A small image classifier, trained from scratch: adamw at rate 0.0014.
Rows from block 5 of a small image classifier, named by matrix and row number. Rows with one number belong to one channel. Each number is 128 + 24 x the weight over its row's rms, rounded and kept within 0 to 255. All counts start at 0.
After each channel's rows are labels from the 100 images, of 14848, where the channel reaches its highest value: "colour at peak" is the nearest of a few named colours to the mean colour under the peak. Only what is clearly more common there than usual is listed. The data: crops of objects in photos (Visual Genome).
# convs0: first 3x3 conv, stride 2 (model.blocks.5.convs.0.weight, 240x128x3x3, standardized in use, each kernel summed), inputs 0-127
# convs1: second 3x3 conv (model.blocks.5.convs.1.weight, 240x240x3x3, standardized in use, transposed, each kernel summed), outputs 0-239

convs0.207 [123  67 123 134 142 163 105 187 135 105 113 103 127 138 157 136 163 114 156 116 121  87  94 116 103 124 174 118 100 104 140 108 128 154 118 132 131 152 124 123 159 151 130 144  94 183 106 178 136 176 126 137 169 144 139 106 127 144 135 121 162 122 117 115 109 121 145 128 154  87 128 114 101 168 140 160 110 109 118 111 110 134 116 151 112 126 117 100 129 167  86 118 109 170 157 104 159 121 131 154 136 103 121 142 136 156 124 121 109 116 111 135 138  50 131 116 112 129 136 133 170 138 126 125  97 130 177  89]
convs1.207 [121 160 148 124 123 120 152 145  97 126 169 144 145 117 120 140  92 119 126 160 161 125  88 113 151 167 131 110  79 132 155 157  92 162 143 131 120 160 138 101 127 164 151 106 104 139 132 110 138 115 111 134 164  83 152 127 107  91 130  95 107 180 133 153 127 130 126 132 146 142 105 116 126 145 118 124 130  94 132 140 158 164  99 122 154 179 112 154  96  88 106 161 140  73 150 119 149 111 133 159  94 147 148 148 108 113 117 172 165 146 115 102 115 119 166 177 112 121 151 129 122 126 149  87 179 153 126 159  89 137 114 152 157 174 114 132 164 128 134 112  77 117 161 108 127 140 118 158 179 140  92 122 134  90 118 131  79 119 132 156 146 157 114 115 128 120 112 128 122 111  91 137 137 122 151 129 147 135  91  81 101 148 129 149 147 146 104 141 141 183 139 106 126 104 130 104 163 110 138 104 156 132 131 100 158 137 129 136 143 112 145 158 139 121 147 131 140  87 126 149 104 122 151 129  87 179 103 116 133  97 106 202 118 110 139  92 142 142 124 142]
colour at peak: pink

convs0.157 [141 109 155 123 103 139 138 150 130 136  98 152 129  81 166 154 123 112 139 190 127 167 142 116  75 112 147 114 154 109 107  79 146 119 107 135 152 125 125 100 124 170 138 147 110 129 139 119  94 174 126 164 124 151 160 171 108 188 113 125 120 144 108 152 139 122 137 166  84 123 113 112 139 119 137 104  76 116 118 114 107 122 153 135 116  82 107 126 174 160 126 125 110 147 142 109 105 138 203 127 118 116 118 103 126 138 142 112 139 128  94 105 115  99 151 125 131 138 148 145 134 119 151  84 135 133 121  81]
convs1.157 [112  91 126  98 115 146 129 147 123 129 163 146 133 127 115 117 154 152 143 158 121 153 134 129 160 118 141 127 105  97 111 109 119 137 101  90 114  99 151  68 132 151 117 113  95 109 142  94 159 116 130 114 167 161 134 177 126 184 146 114 182 109 120 101 150 186 133 151 150 145 123 115 117 126 161 143 113  97 126 124 112 125 108 125 122 112 124 134 145 113 169 154 134 139 131 129 119 150 122 139 154 111 127 104 141 167 184 114 133 115 197 101 151 147 125 157  67 164 144 146 117 108 121 125 127 130 114 176 116 115  81 150 164 158 118 122 139 132  95 137 148 149  98 120 117 110 117 120 158 123 186  90 147 121 106 137  93 132 124 144 143 113 182 106 112 102 139 129 140 103 140 182 126 145 122  64 125 151 112 146 133 116 143 123 150 151 169 126 136 118 115 168 113 104 120 111 127 115 142 116 123 125 115 114 171 160 104 131 155 110 154 101 144 176 124 132 137  89 139 130 110 174 103 115  73 151 154 143 104 127  90  95 118 137 150 166 134 190 140 134]
colour at peak: pink

convs0.173 [165 101 138 122 105 121 132 143  78  89 132 173 128 127 170 105 108 135 153 168 129 184 139 119  88 124 146 132 153 154 103 129 136  98 125 133 135 128 139  92 121 158  98 124 174 120 176 126 131 171 135 104 113 147 122 163  99 118 108 140 121 128 138 161 125 106 139 154 118 143 135 126 135 157 174  98  85 132 144  88 157 112 140 155 138 105 102  94 113 135 111 130 105 118 136  76  83 101 167 135 113 138 149 127 105 138 124 160 158 137  74 158 127 104 121 147 103 121 154 127 150 158 135 100 124  84 121 104]
convs1.173 [127 134 130 139 154 113 130 114 156 122 156 134 131 105 140  94  99 130 124 145 180 172  93 153 144 146  83 126 132 138  96 107 127 159 123 142  97 171 126 140 113 136 130 113 119 122 128 148 112 132 103 118 133 113 106  82  62 153 120 142 138 121 100 136 132 148 130 143 140 145 142 105 152 148  89 127 141 133 120 140 103 180 144 145 148 103 107  97 130 150 138 153  70 142 123 153 109 140 140 106 104 166 142 121  98  97 124 137 119 147 155 107 193 109  90 112 147 157 102 166 174 179 113  99 131 103 122 163 163 120  65 139 150 156 142 126 136 113  96 160 162 157 108  99 122 143 106 144 179 154 138 106 140 104  66 143 120 174 142 113 129 103 133 125 111 150 120 190  97 101 120 162 121 137 155 139 138  92 162 123 107 118 152 117 114 133 115 147 127 142 135 168 140  96 167  94 103 145 119  83 118 130 129 114 170 120 126 110 137 135 136  94 127 157 144 135 125 112 128 136 125 118 171 125  90 173 123 124 117 156 144 134  80 132 152 127  88 168 138 135]
colour at peak: grey

convs0.229 [150 146 167 150 136 110 133 133  92 148 138 125 139 111 177 103 144 119 102 165 133 137 120  90 157 109 121 142 144 116 100 156 145 107 116 124 113 105 150 147 133 169  79  98 120 132 167  98 156 140 128  76 137 150 169 172 121 111 138 125  90 152 107 127 127 129 140 137 143 129 112 125  92 134 139 126 109 101  95 127 135 190  88 130 160  82 140 123 119 141 142  99 145 129 110 132 134 108 135 155  65 165 128 156 144 125  89 139 161 120 152 125 110 120 107 138 116 104 102 133  91 129 148 124 146 101  52 127]
convs1.229 [ 96 161  98 133 173 144 116 125 142 106 147 149 141  89  93 162 144 147 118 117 153 138 119 131 123 125 119 138 140 114 128  99 134 133  92 167 126 127  98 131 122 116 149 131 122 145 152 190 126 139  68 127 130 134  93 136  81 185 106 139 126 135  99 133 172 153  96 121 165 117 136 143 151 104 115 169 182 104 129 139 157 120 117 187 112  94 166 112  93 156 141 124 124 150 157 179 105 127 142 127 101  91 180 135 125 134 173 145 151 160 127 142 137 134 113  84 124 114 145 143 130 119 100 145 167 123 114  94 123 129 125 143 105 127 116 170 151 126 151 170 163 127 146 136 103  96 150 135 132 120 154  95  88  78 131 164 158 142 147 107 106 151 124 111 194 133  90 148 124 108 137 112 153 131 121 159 120 133 105 142 167 121  98 123 122 108 143 120 116 111 152 134 129 155 131 116 130 137  70  75 104 132 131 121 105 164 112 130 105  84 126 124 132 140  99 110 139 132 136 137 169 186 122 128 128 102 138 138 123 122 176 106 162 145 110 145 117  96 160 131]
colour at peak: grey

convs0.234 [125 106 143 129 103 166 147 175  67 136 142 125 119 109 139 126 126 144 162 125 106 178 134 179 159 105 107 107 115  86 151 145 150 100 136 151 121 103 146  91 155 158  96 111 111 142 155 112  96 200 136 139 154 162 117 141 119 151 110 128 111 103 126 124 105 159 131 144 103 101 109 107  95 105 126 127 108  84 136 129 147 151 117 152 115  96 147 127 124 158 151 120 109 126 138 154 112 136 158 138 116 162 151 126 138 105  93 145  96 114 152 143 137 108  94 104 164 138 109 125  96 136  97  68 157 101 141 112]
convs1.234 [ 96  79 130 123 133 121 135 131 132 136 114 109 144 138 170 154 125 104 158 161 129 105  99 157 106 134 144 165 144 125 106 142 151 129 127 128 109 168 105 149 136 143 140 116 178 133 134 144 155 100 145 102 133 126 148 119 149 147 149 139 103 124 150 161 156 126  94 121 111 149 109 121 123 126 143  94 107 147 135 114 138 134 165 165 137 106 101  69 112 156 168  83 105 177 135 115  96 127 129 143  99 147 153  96 109 114 159 157 133 161 151 148 138 110  81 158 125 131  88 145 158 128 131 128 123 145  86 159 137 135 148 129 134  85 148 181 140 134 121  92 142 138 115 136  97 136 156 138 139 135 176 168 140 122 154 144 145 120 148 162 133 150 178 138 143 127 104 124 123 134 136 170 128 112 141 162 108 124 119 153 148 125 149 111 117 133 168  99 139 178 103 110 116  89  76 153 154 155 159 108 149 164  87 179 119 104 131 138 112 127 143 104 137 117  84 159 170 135 125 113 135 158  76 169 145 127 152  96 150 106 120  78 122 111 158 113 146 149  56 135]
colour at peak: grey

convs0.15 [ 96 124 167 158 112 113 115 134 116 169 117 161 110  87  77 125 142 129 125 120 140 141 122 118 141  98 104 130  95 161 140 140 111 127 103 125 116 138 157 137 122 109 135 146 113 161 156 186 153 100 135 110 149  99 161 142 148 122 114 141 135 116 126 103 125 104 149 106 104 118 149 143 103 201 169 130  96 117  90 129 162 127  93  92  98  85 131 159 134 131 167 119 142 138 136 145 115 134 128 125 119 160 138 121 129 180 113 146 107 122 149 150 179 105  96 146  94 149 116 114 121 139 117  46 135 109 120 147]
convs1.15 [146 141 133 132 145 106 144 127 100 120  72 142 164 145 135 112 131 125 139 114 150 128 123 125  92 120 165 104 171 116 138 127 141 105 146 117  90 143 128 176  94 119 119  83 128 119 136  83 174 145 127 110 156 132 158 121 104 109 144 142  86 118 144 113 152 135 138 152 167  97 146 103 141 159 138 120 140 131 150 166 130 103 164 157 103 128 109 127 104 116 147 150 133 136 153 180 156 128  98 102 143 118 118 124 182 123 126 174 157  70 139 173 120 159 106  63 142 103 147 127 112 108 136 136 196 114 184 120 164 110 115 145  69 144 119 104 118  91 130 130 124 109 175 102 147 140 128 112 144  72 131 150 113 115 107 148 145 109 124 137 107  81 123 107 110 161 155 106 104 137 119 123 107 115 116 140  95 142 110 160 117 133 106 152  88 132 147  83 109 135  99 120 141 137 150 134 156 114 117 116 111 128 140 117 124 119 137 129 173  89 141 160 143 130  99 132 107 133 103 107 103 107 120  72 118  90 141 118 104 121 129 153 137  99  85 137 163 143  99 169]
colour at peak: grey

convs0.82 [133 136 112 145 120 112  90 168 123 127 127 158 121 107 141  82 150 120 123 125 113 158 177 149 110 109 108 150 130 151 157  89 137 130 135 123 123 154 144 112  95 161 164 127 146 123 163 156 107 176 133 143 100 107 129 163 101  95 135 101 116 118 100 139 128  77 142 115 102 159 124  90 125 103 144  97 116 123 144 134 127 124  85 127 118 145 112 129 183 119 102 147 139  87 125 107 130 125 184 151 124 126 188 136 158 152  99 133 131 149  73 165 130  85 140  86 113 124 135 141 140 102 131  99 131 117 178 120]
convs1.82 [146 186  88 186 171 183 126 108 163 138 143 147 106 131 139 142 119 125 169 147 160 148 153 119 115 150 146  96 120 129 100 138 118 123 124 151 173 130 164 128 141 126 135 115 118 132 142 109 108 124 145 161 153 136 103 107 111 117 167 122 156 162 149 103 123 143 150 106 145 146 139 110 133 116  69 165 160 139 137 144  75 141 135 110 136 113 101 135 122 131  89  97 117 105 146 163 121 121 122 125 112 154 141 119 149 142 123  87 108 133 121 125 108 132 113 141  99 107 132 107 150 173 136 125 135 122 117 154 152 151  97 157 157 180 157 142 116 122 140 142 127 176 175 132 179 143 140 164 154 139 107 167 176 143 115 118 150 150 126  98 127 133 121 112  93 120 121 169 113 119 121 160 151 141 145 129 153 100 149  99 147 125  84  95 174 128 143 145 122 176 147  81 125 115 148 136 183 149 119 100 134 132 152  91 187 160 143 166 127 148 147 117 135 141 138 137 161 123 141 145 158 105 119 131  87 145 129 126 130 153 135 133  94  57 103 124 105 124 135 163]
colour at peak: pink

convs0.199 [135  72 116 136 120 167 123 124  66 113 142 112 130 111 160  56 143 125 163 140 112 148 132 145 149 119 114 137 174 129 102 104 117  90 120 166 131 159 149 113 104  82 119 130 167 128 137 141 118 102 154 120 124 134 116 151  62 128 144 124 154 110 119 110 120 119 145 144 104 142 126 140 111 104 146 137 134 181 133 157 146 126 135 159 117 119  71 104 131 123 124 141 181 125 114 137  99 117 177 155 131 132 169 112 135 141  93  93 100 160  96 157 130 108 138 152 111 157 122 131 160 118 117 145 138 107 154 103]
convs1.199 [150 123 137 185 149 149 101 137 123 121 105 139 121 124 102 151 133 133 139 116 146 137 168 149 135 123 129 122 118 141 136 111  78 133 109 182 117 147  99 139 125 156 123 121 159  85 127  69 108 117 122 140 149 129 135 132 125  92 175 142 112 151 122 138 134 180 120  79 138 138 144 129 118 126 140 107 144 139  98 122 146 195 137  77 127 121 112 112 178 148 137 142 113 165 141 151 147 138 167 110  79 145 138 144 138 141 143 127 138 140 146 133 111 128 120 141 150 114 142  86 144 151 167 128 139 108 155 126 125 135  84 189 140 188 114 124  96 110 102 171 120  89 135 126 129 152 185 159 141 182  94 127 149 167 112  92 157 108 130 120 124  95 144 162  46 117 134 137 103 108 128 155 148 135 136 142 118 136 163  73 136 155 155 139 130 144 184 111 138 141 132 117 154 112 124 131 164 170 126 115  95 141 163 142 132 146 134 167 102 120 142 102 149 154 130 137 119 124 126 134 134 131  80 150 112 135 128 161 153 173 119 123 146 175 129 117 127 133 117 103]
colour at peak: pink