From a checkpoint of a small image classifier: 40-pixel images, trained on crops of objects in photos (Visual Genome).
Rows from block 4, named by matrix and row number. Rows with one number belong to one channel. Each number is 500 + 40 x the weight over the matrix's rms, rounded and kept within 0 to 999. All counts start at 0. Numbers have three digits each.
# convs0: first 3x3 conv (model.blocks.4.convs.0.weight, 128x128x3x3, standardized in use), inputs 35-39, a 3x3 kernel for each
# convs1: second 3x3 conv (model.blocks.4.convs.1.weight, 128x128x3x3, standardized in use, transposed), outputs 35-39, a 3x3 kernel for each
convs0.48:557526556476503456511521493559579514607582507532552477442501481517487492492515488460511483525424485509478472530569490534555480382437396
convs1.48:543557539528396510475523471500558563505466503513560519491528503438537425474542470494436485514504484468499472504494466519560552488541581
convs0.49:450447461494447434584527567528482551499542513503568559495518560554598567483570549447501490455505497456501477530553521503531519429520455
convs1.49:557455537488452489440477453488524462531527539438472451483510457530555523487490469489540548543473514600554514491524434522535488552534557
convs0.50:511541428389449516567550539539511501517493569487533556489464476491462424500483514546524549462530495505576633509481490497456499483477454
convs1.50:463496458498467458500506445505557442539539435469537442494389515470557442406519528612551529459526488472462455557503536487491484457512479
convs0.51:470515417497516519522555552502484520488493516543474535511509478526478501543477570516496467446482429485367485434384445440475469512469492
convs1.51:500468482525490566493513519576498570548484520559519542541568586564487560476441464532541498479497524492473493499479471458468449442503444
convs0.52:528468499469505488425523477483481464470478475479465538548555575433494547514484604404496444448542599479512541502518430492466420487510526
convs1.52:529442462495513487500511493574513449566497493492516463583502493569541490549498499507537495503499454519496475485528491452517509517521515
convs0.53:449565488476460518513414533521516527493490504520482523533546529501435517498571479541510503537544507546547547450471478504476507500582511
convs1.53:471416511525549510467496470538515587522559526534489538515510522551517552513465529553514581470437482512514518553526483500515484479490468
convs0.54:475436516525546540504514523557509512530523529472450519506435498483449491455414431560496468495519535490481583506487468510457546482481494
convs1.54:496529556438482476357435440473491503474531474509507518526437560565527573492509545493505451526429490462487445506476466564574571550576547
convs0.55:486492537462468461501469481528495570461451497509524554488501474520487526465495484487509528428452472471477447487494477431415473389316395
convs1.55:519443467443443499561491565485484494393464396505433437471460464556522548499574520452505417489533480580565510490491428545563495490480454
convs0.56:570497547514472487491523478566511557519492507501494486444452463422438440423470458482486456517558525566532556530493478477485459481472473
convs1.56:463506467521481525546507569432523479563529566489508476521532546466524504409457453507495510540532493477467493479482479492485480449429411
convs0.57:513474514569467556515487518524510565472490523493441518511529570516557557497505513550483503531529461471541564525487530461476479470450435
convs1.57:522492487541538524507495495540496524574531589582520576483514424483469431533488500438550438548519501546498495445476482504491475552538504
convs0.58:536548544521540529441461483536556518487534490474523462517509497476532514449455467474510475593545639517521562536548569445491454451422500
convs1.58:525505526433395467516552529443492440498498490577570563484427466437558453518563535585541555522479506487570493478457469555521553504462527
convs0.59:550580470564494486492516499484502565464478611498525478497473554486445468472474476496489499461527509448504449481482532491463469543469504
convs1.59:495555493510536547476489493478469467488529491538535529536490535550475483556476426517561530468529556542586549492450483509523488541543523
convs0.60:484552520557544574463464485515536528522509525568498490522454493501447527542575541467491469563543606541535543476486440514487493552567539
convs1.60:522472547464495457447488464480425467464465452449451421553533556568549548483433490502500472425504443488480451614624632512603536470481459
convs0.61:472508508495509460502524527559521510448455549479467587462403467425449556436449500516575561452505616464492526449428407436432542421443492
convs1.61:512471537459528541450545521636480508564535478570581495571436459543548526492482497530518470543526552471459442532548529578491523531526467
convs0.62:501535496604576633483501483549522530517534517521533506526520491530544505516510463472499549523493503466484499488542523499466454536525493
convs1.62:452458476516529519459462487455492449513497510487476488448548462529504497442502462552564562538475517454500490474494468500530446497546508
convs0.63:518514524485535518517510532528480519519546516506477468550512481506506473540520530549575550531513465538473506456485486477450489461477467
convs1.63:546534510552484501462504447507567495528575526494544518539529509581527505518487456571525531475509449557603507484479476452491430557520482
convs0.64:529528530438454469439452463484503497551565528515469524606615574525515537494525484481440497527568548524507504431425446450409448512484488
convs1.64:431534428489498463445547468497558522463501472501592550473517492546575559468596502482516499494450475568557600544522556493497531485494491
convs0.65:545580542487475494441444414536540502584622553542552510519529535562546558516520501530456525532504493524544538435431444413354399495475468
convs1.65:432470461407385405458435518493513484553535575508507472496495510509511547496527518474541470520508485568481565504470510458500478502507527
convs0.66:475496498520478508536502597463475464486495508539585552512539510566539579490517490485490477556517544592541527512529524476479487440477441
convs1.66:524512533545575540468480468469415469478472461475442450454495464536532523521512503521491488501518501480471464478454473486449471466456471
convs0.67:495520572509474507559524527544531509486529458460432480472525507539498486482486558560515491525526459569466549484470473482518418405402480
convs1.67:506527531536502545510536510455535489487495503496504488507513519530508569519520531466481434491488454437444448498467529459522590470531570
convs0.68:490486509517502521582538598506460478528462509554517524473468493467488474428485469492482479560449495484452476442446460439410440418490437
convs1.68:464424437520475468536491513463419445455455475502483510473500433522417485533465526466459474445445491578498571419482438466490454505507491
convs0.69:470477454536535546558566568527533512533584523500530498499533523477476472429378437542542525515422523484458502510473497476496463537486501
convs1.69:554502545571517570405433448488536477563523552467520492586509561455473489530538502488528503520512495524482482523538522468507444500505497
convs0.70:493497526503502517475478528490495517484478505484505508510469439504450466506477506476506486452476454446445504502473459517474464475471439
convs1.70:544510527496504523531516564489496532457517554470501551541522521523509516510487496517546544485504497498521503528482392593517422617557495
convs0.71:536535484568568538472466493508518481509510501522527536467527431538498496516524447543535601492468496508449463525510482529471494427470424
convs1.71:445495459528484516500463484521490551484484492478506491542497507481451511443464471476443458536552495504533534499485493498474508410449443
convs0.72:482448459508418516489554501458519472472566508507544484501464449472401448560522507560571584527530476532530529433449433471470499475446432
convs1.72:502521521483481470483423471520602519476537484550573589491533529509473573522505515487504467465547480525468501483438471502511486501538499
convs0.73:518498537537528546511549530501498526547511549536577543529516509469483499485513469484471492473491495508477477531508542416451494457465463
convs1.73:596554534534569536466453465485468481539513553430473460480485510466466521477481470553545547463456448564541571475488485461450453500475490
convs0.74:560541503501473470510530512500537561537545544496510511491539557495579503462500517494508581482480577444428593472461468482407513521447545
convs1.74:599496525526553445519520462532606497546545518473545484468442568441520551438500491531514466578507494532491502499491515500460550527494514
convs0.75:503461488521522497521547570534556530462470468538542537554563582537477493455415421491528520540565532516528471462443429450464431425348339
convs1.75:467462472480547456507518430479484522468446482463472483479481477481491481487505502554560555525522506495494458512507509542547538489513537
convs0.76:604544597538555527484515505487511474517443472536554505523540534592616593568593579468494486455425466537455513502507496493525514411453450
convs1.76:513505484512500490542514540494494495497492516446438461502488491500523521405511415503456528549550527546481562467448455488497471448413450
convs0.77:446486450532483505521517515584522565539504508559561557473502459461496447527490504435568465463407491510507511499507487440509422442440457
convs1.77:471438453519454520457458463489421475503491490555492585504433555453496432410435413491491506562513544468512455497519502502500501492486498
convs0.78:545525556551512547545564542496466480537524550537530546523518549515473472488519517507532543500497449482526501456521487533523533515479513
convs1.78:464503479463476460451483486562538550620556612541479544425457431579591577491519519510547557482535468512535494433473469454440485514572538
convs0.79:441415425471478526495500503506521515499569542502502555494514526496533502507473496484557469515468549559548503508461517470470452548495557
convs1.79:536519558479525472498459487486519464513514455518555491469499505418478432476486435559566509538435501450489386473432469450445429481445471
convs0.80:455420441533471512490513543588549569531494522508492487468469474513455517561545604528499524544530519469501434497489483457462449499495509
convs1.80:441499426532574494402469363518511498535489541459473440512473534446524455389395433387477429532591496538453506480478498532485508539507535
convs0.81:486506488475498492485454484493465516420471490487456473530555514520520531526475511548560540463487425517475540482509430477500460504504465
convs1.81:541576532490493496513545512540579482581546603548510543521461522478503518485492568464443484503451494453555441492455479460462500512507636
convs0.82:492494511520569518536485507515516476548496523482478517491491491477520523506464490485496459500571516512523515486486510449417429512503522
convs1.82:509454446577564540501514493497532517495493510576518541571485565483491490455454501467544482499526514460506505527520532504494460431427423
convs0.83:477522514486429506475538476526518512503478477487469529538541519481559503429540447510514528441506520472488555480495486481552495400486363
convs1.83:556547520534509534533572546454451405512432509460536472558491530458466450466540459395466418469538476567519567438466473513520521547524570
convs0.84:489500524508512566503451475470471452502482457542524530506514554436470475450492426491444447529551548519573515492488486528456518522570497
convs1.84:540492534496578521518496518493476493475482457476462474444465471503498504535503530512466514526498521536468542514525517574528608539496516
convs0.85:522501527451452440518588575583548538521510521480473495482495484566562560556578564495463513444482460467476531482514479492482505443428416
convs1.85:517542539498488496459481432443415396471470497522456499478483478530547549414448458514541491499523503435436463457509476502543503499514486
convs0.86:566502462521458493506437523544518556549513503549459504490545473500516520521522530508555526469542561516537506487479499493495521489511460
convs1.86:566476552486555478509457454529503533499496545513527516468535469477544464488549497447503474482507433404511429577509543560561573500452490
convs0.87:405415403472393483527475498552509531555525526558567538454493446506474517552527593515553518535497550495504520456468445483515477517524491
convs1.87:517536475500454451469539466498492495530446526467525448479432480513528493453464433443513441566496545488548421505552529536519531493453471
convs0.88:498457510435465471536506537577501492525504489494480518549505476464484470515522484506515479588517581555498429480461480499478502479482466
convs1.88:465506499461455482444491453463468474460477504589516574479470504493514503493515518515523538486526504469547434458488432467439507456474435
convs0.89:528514515463552447507453535521526547557581532515526512464465416550526500511499486487511488528561548451439485423487462507548475533570539
convs1.89:564522564467455462529482506518428506459477455535465509480460469436479464448543468425439430511583528465565506561542545474518457469469511
convs0.90:477447515548522583546534523471477516513471500533494489483498536517534455516545511468491509477540510472427481540558526519540489476480431
convs1.90:555488510526499504492514504541508540553459501432468407603520578520549488565525535555466491525512434561487551514514458558603548580493564
convs0.91:461511580530552530503527483547505532527509498485501510498479432396521510468527569489547480460505560517486548537520412480479515483486531
convs1.91:517477502540528489527472476521505470486522540478480511534446520528516412459449491519532527462540412557519474497476520505498472502496524
convs0.92:483537511539568564496512517486543502420480463551533543527449555506481495512572491469472510554522527443528454529519554523513522479469436
convs1.92:475431477500481489446436435532478520491512485438511448496496464486521484541507499510511495477487477519537498523515509523543489553530486
convs0.93:515459462468508500517462522525548518555495506496498515476551527475487466532533505532539559483498461503548509493507506457498486541533543
convs1.93:487451485517525507489451489518506542549527487433450437485537522530506561440507468452471446491515488455448480480463476522489543463509474
convs0.94:514554545486464507489510509540480521554502507529499473493383562481481490478465451521495551470466467479411464489484503475498480496468483
convs1.94:502544504474465479506569528486500517490442477410496388420520424502578488491516482439515450558566514521555528523520510510529534512505491
convs0.95:477537533545545537563511467536524522452435459544524519464493467426400481469480497531539488518562549547560543470521472509516532466444447
convs1.95:513530560501459493517536546478518503468496468490510461502456480446453454477500446521442456498550517410423432441451425482511530536541504
convs0.96:528491514512522561525525523526532544514473500480513510511524494494414485481485462498459493475528489489507508474523528487512490427497443
convs1.96:492489526530524533493485444526491516504447499536523535493566521471504476491508544425532486497558459460513454410481397478487517520510509
convs0.97:517452456513526575508454529485476518551569506581582545458438426445417398458454456479497543464438462549547510472475483412471430458466454
convs1.97:491485519492576517510489505529562562552458513487490547488474467480439499416505486414442489507503475553572514476482453518468483485492495
convs0.98:563514510600545519525505502492499513533513499516572475525479448543514458638580540461502489521489525545550505478381465470423462412446501
convs1.98:506466510493448503493477462417481489443459534434446524519521538473468454446431481495467509472442468469466457565482456540504474471494489
convs0.99:492434500545547527519489511471492526571602534510527535471504483490514456571514500525534510521492531530529495503474469488450481509506467
convs1.99:513560507554498501451451482545475504528482437511504476483474512490580496492557490495567504528570525485538473505522511478494444494488440
convs0.100:426457451494552512487481522500494490539484498535479535460384444471502460471564466481500493505553566532528496506482494440501444444509457
convs1.100:572457548531527520520482510558497568504519495418523469486569450477533473459482466476514463457456478481501492472524508535536537556435563
convs0.101:495476454507529559526499577501489576577473540541545507512452504466522492544550531504551524452430531514489562467489475585490482480514528
convs1.101:536488543544527499394420475443445470516474464503433489511561506502515468472489470516561457519467508468567489520510488501490518415423452
convs0.102:537514513449439481504500508544503524507506495563513504556542543463496455521495471491472516473502491490539448435460467451451456402359401
convs1.102:526502487479537497470481517467515504513543457497507482459451375471476439451480448480473445512540479492469503472462441473482500469441487
convs0.103:554499517524521466542517514519505479488451457513464475469436487472486499467480498540507495522495525523534534497468427496445371463447444
convs1.103:545547554496545511522522472558520546459520489507495516513526518597476510516511504477447507515519540501518513537532481527489478536519508
convs0.104:494492525505561522523527579516497541488474513536540559433367452469485461469464473499474479527538532572545520437403450514454482482456529
convs1.104:467466448505494493473552481442462442489495516523563544533594572512549522528513540470530498477471463492466495517559490482565499443501455
convs0.105:553506548586559566572593544516531561489498477544540545448474487508424477478486483465490475443470470501565522491570498461446480482494486
convs1.105:465536472538528534486484494481491493538475507489498483456559435469434466479529483540566482504563497510505477533537476475475472476512496
convs0.106:513471495494450498557524524465483508510489497518479569523438551500544475509487501477466470436505449514546448540481544444447429507442525
convs1.106:575453561553494553527521523518506517468463472458511495500507518573515536451494479484496483437531445484457507497537486534503505541553510
convs0.107:467508481515606597484514498502520503465502549488543566475426445510501524488516534469481503497455462467483510467496501501442508515500493
convs1.107:452540510547558533537565466549523540511461467454524438475543518520493489454464466504551512553624546548534533524507548510500470409467467
convs0.108:451458483488503503592505515522493487522525514563538483550437559515526509482457466532451481504563487517542576466455469505494499500497452
convs1.108:513526518527564532515493515478549518495530488512487522511504557506495531539482522554558575449479470433429459487542568534516525508502513
convs0.109:500485498526510504519439499522514512510515503585552558535556569533558528551598561482465495469511487512500531523515516468438473540548537
convs1.109:505495493448515439495492525516517492489469517476476444530544547536522543522512535472502501503472493455458468494518480529538519475523458
convs0.110:511469466514454497495512501536558498554536548533501524511523478522510508531533531497532523545545516488446454488529469468447484425445518
convs1.110:461424462567535556459441449490440436578509561517536506526439510524523521526508481489514545435459449456485483577521518533483487443456441