python train.py --dataset="crops of objects in photos (Visual Genome)" --train_examples=123503 --targets=["object"] --depths=[2, 3, 3] --lr_schedule="cosine"
Rows from block 2 of a small image classifier, named by matrix and row number. Rows with one number belong to one channel. Each number is 500 + 40 x the weight over its row's rms, rounded and kept within 0 to 999. All counts start at 0. Numbers have three digits each. After the name is the row's rms in percent of the matrix's.
Before each channel's rows are labels from the 100 images, of 14848, where the channel reaches its highest value: "place" is the part of the image that holds the peak. Only what is clearly more common there than usual is listed. The data: crops of objects in photos (Visual Genome). In brackets: how many of the 100.
# convs0: first 3x3 conv, stride 2 (model.blocks.2.convs.0.weight, 128x80x3x3, standardized in use, each kernel summed), inputs 0-79
# convs1: second 3x3 conv (model.blocks.2.convs.1.weight, 128x128x3x3, standardized in use, transposed, each kernel summed), outputs 0-63

place: centre (39)
convs0.57 112:548418493431553524493473491445511514495471532442585478513544554485488528410525455515470485486527532491577490533455478506537528506467572447525504472430520474507480545527464468508476562532529513487505464500534480478460506575499363495535543512
convs1.57 112:441497524499467586525493474503393536469492503526456484432454460444487547483534472486505470498430456471431507508539425486558506502574471509442511545489448542539462445483587516508512504521444483

place: bottom centre (30)
convs0.79 079:462467567444501558504461504449424479522470509502453536493429513492485583533516483472465475488384492552448503527500493575519462595505476533517508481518506467519531542561502471485586472550551541519451499453504526419475496543495490484451477467
convs1.79 095:464483506537501585515462497525555551513604453518452497536510518569551471534572550483593465526506459454470528557503485444551555538533421527500482634522493490577519455529480516460531542519588456

place: bottom centre (29)
convs0.89 093:503524570458492490511494544480500512526541507525463494509434498502501501536439536455512446498465553625476505504510439559512454505466505565501497375546499451521497582473482516458529491509490544478396555483481464456451488528546445522496504458
convs1.89 096:518473590483476485538407499572504514556542435487468458523443483609486524479471520455560555502541504472507456507462510538488575469462520490532511530509516475496539492491468571556560550499534506

place: bottom centre (32)
convs0.46 079:483482515457525514579439443515496445537480489465523540520548545515452604413526498470513481484540526462413543532552469520512473508478520534526537463518440518495481524551475374519458579483527497491480455475515461443501500525417504509505515482
convs1.46 093:546518522589507514557466533548461572529503430438512454472492465507569497431507423480502508507535555482491491551550492463546546596548525499458445560444512517493513460478472432469506498564441459

place: bottom centre (32)
convs0.116 105:496482533464476411594427461538534513506428461534561523469477479416456537490476506540493612556565478528486533535511469477474489457527549493547550502437533483536560451477537553524504465482478491462517532469504482489454548484500448458503513458
convs1.116 102:510530510436564450482519509506537554467474459438459502437498469528435446502464478526502528477507407492525442524465490494446494474426499484454547558587457507467423494547511487489448483505530469

place: middle right (32)
convs0.21 104:483525562468520471475490551516526453498457531603502530543470438425493497486472464553588551517476562500564530528545511518551495427497515519555439462470478458484476485524521463434506523515461457472530525384502497468484496554510494532521523425
convs1.21 094:532436496443591483501486427520451444546525576450520478471537594504480575513518516468490493561483493488484452492448477493453496443454501462521472478512504476532473471539535512528519495537451539

place: bottom centre (32)
convs0.1 080:530490513502537497547509572468406466535482454567481555492461456456482510476475463514536477470440540551492463491517519541505527462469547474564404474548492494526518498461542440531420461546479548416514503542437552474559472468437539532515513500
convs1.1 107:470570558457518546510509538534509510554545482493553595499502541469564486492493487503504499529478537523487526529484515481453572480512415486525492535432521545472601554528472504524528448545506426

place: bottom centre (34)
convs0.61 099:519482534519556470522528497509432525521489503499441540449466510482468486501546513494478429407469486532598541501559488506542445566478497524478483427451561433498508530525520608474494436497469528484427510540570503461481492551456499502525464451
convs1.61 102:525447453514487561543468440478480527455576510555453462542477453545533441557506506454541557480510488509466489502473591565506541473510492540495489495451517482544567501477471546428485565471500487

place: middle right (31)
convs0.40 108:479509571542512489479569568490474492505522545548468503531477462517606447516456427482525537547537527504511471481488491486492485378563503475496439515481429491465528490460509481532500437521489429535465527479488505430597507502508423544479489507
convs1.40 110:460550518479551539538545520505525416507562502491501484491536503404542510475515449503478532518464487444508437455487481465483507441506475434457488497478475518514488462461526466518531440586505538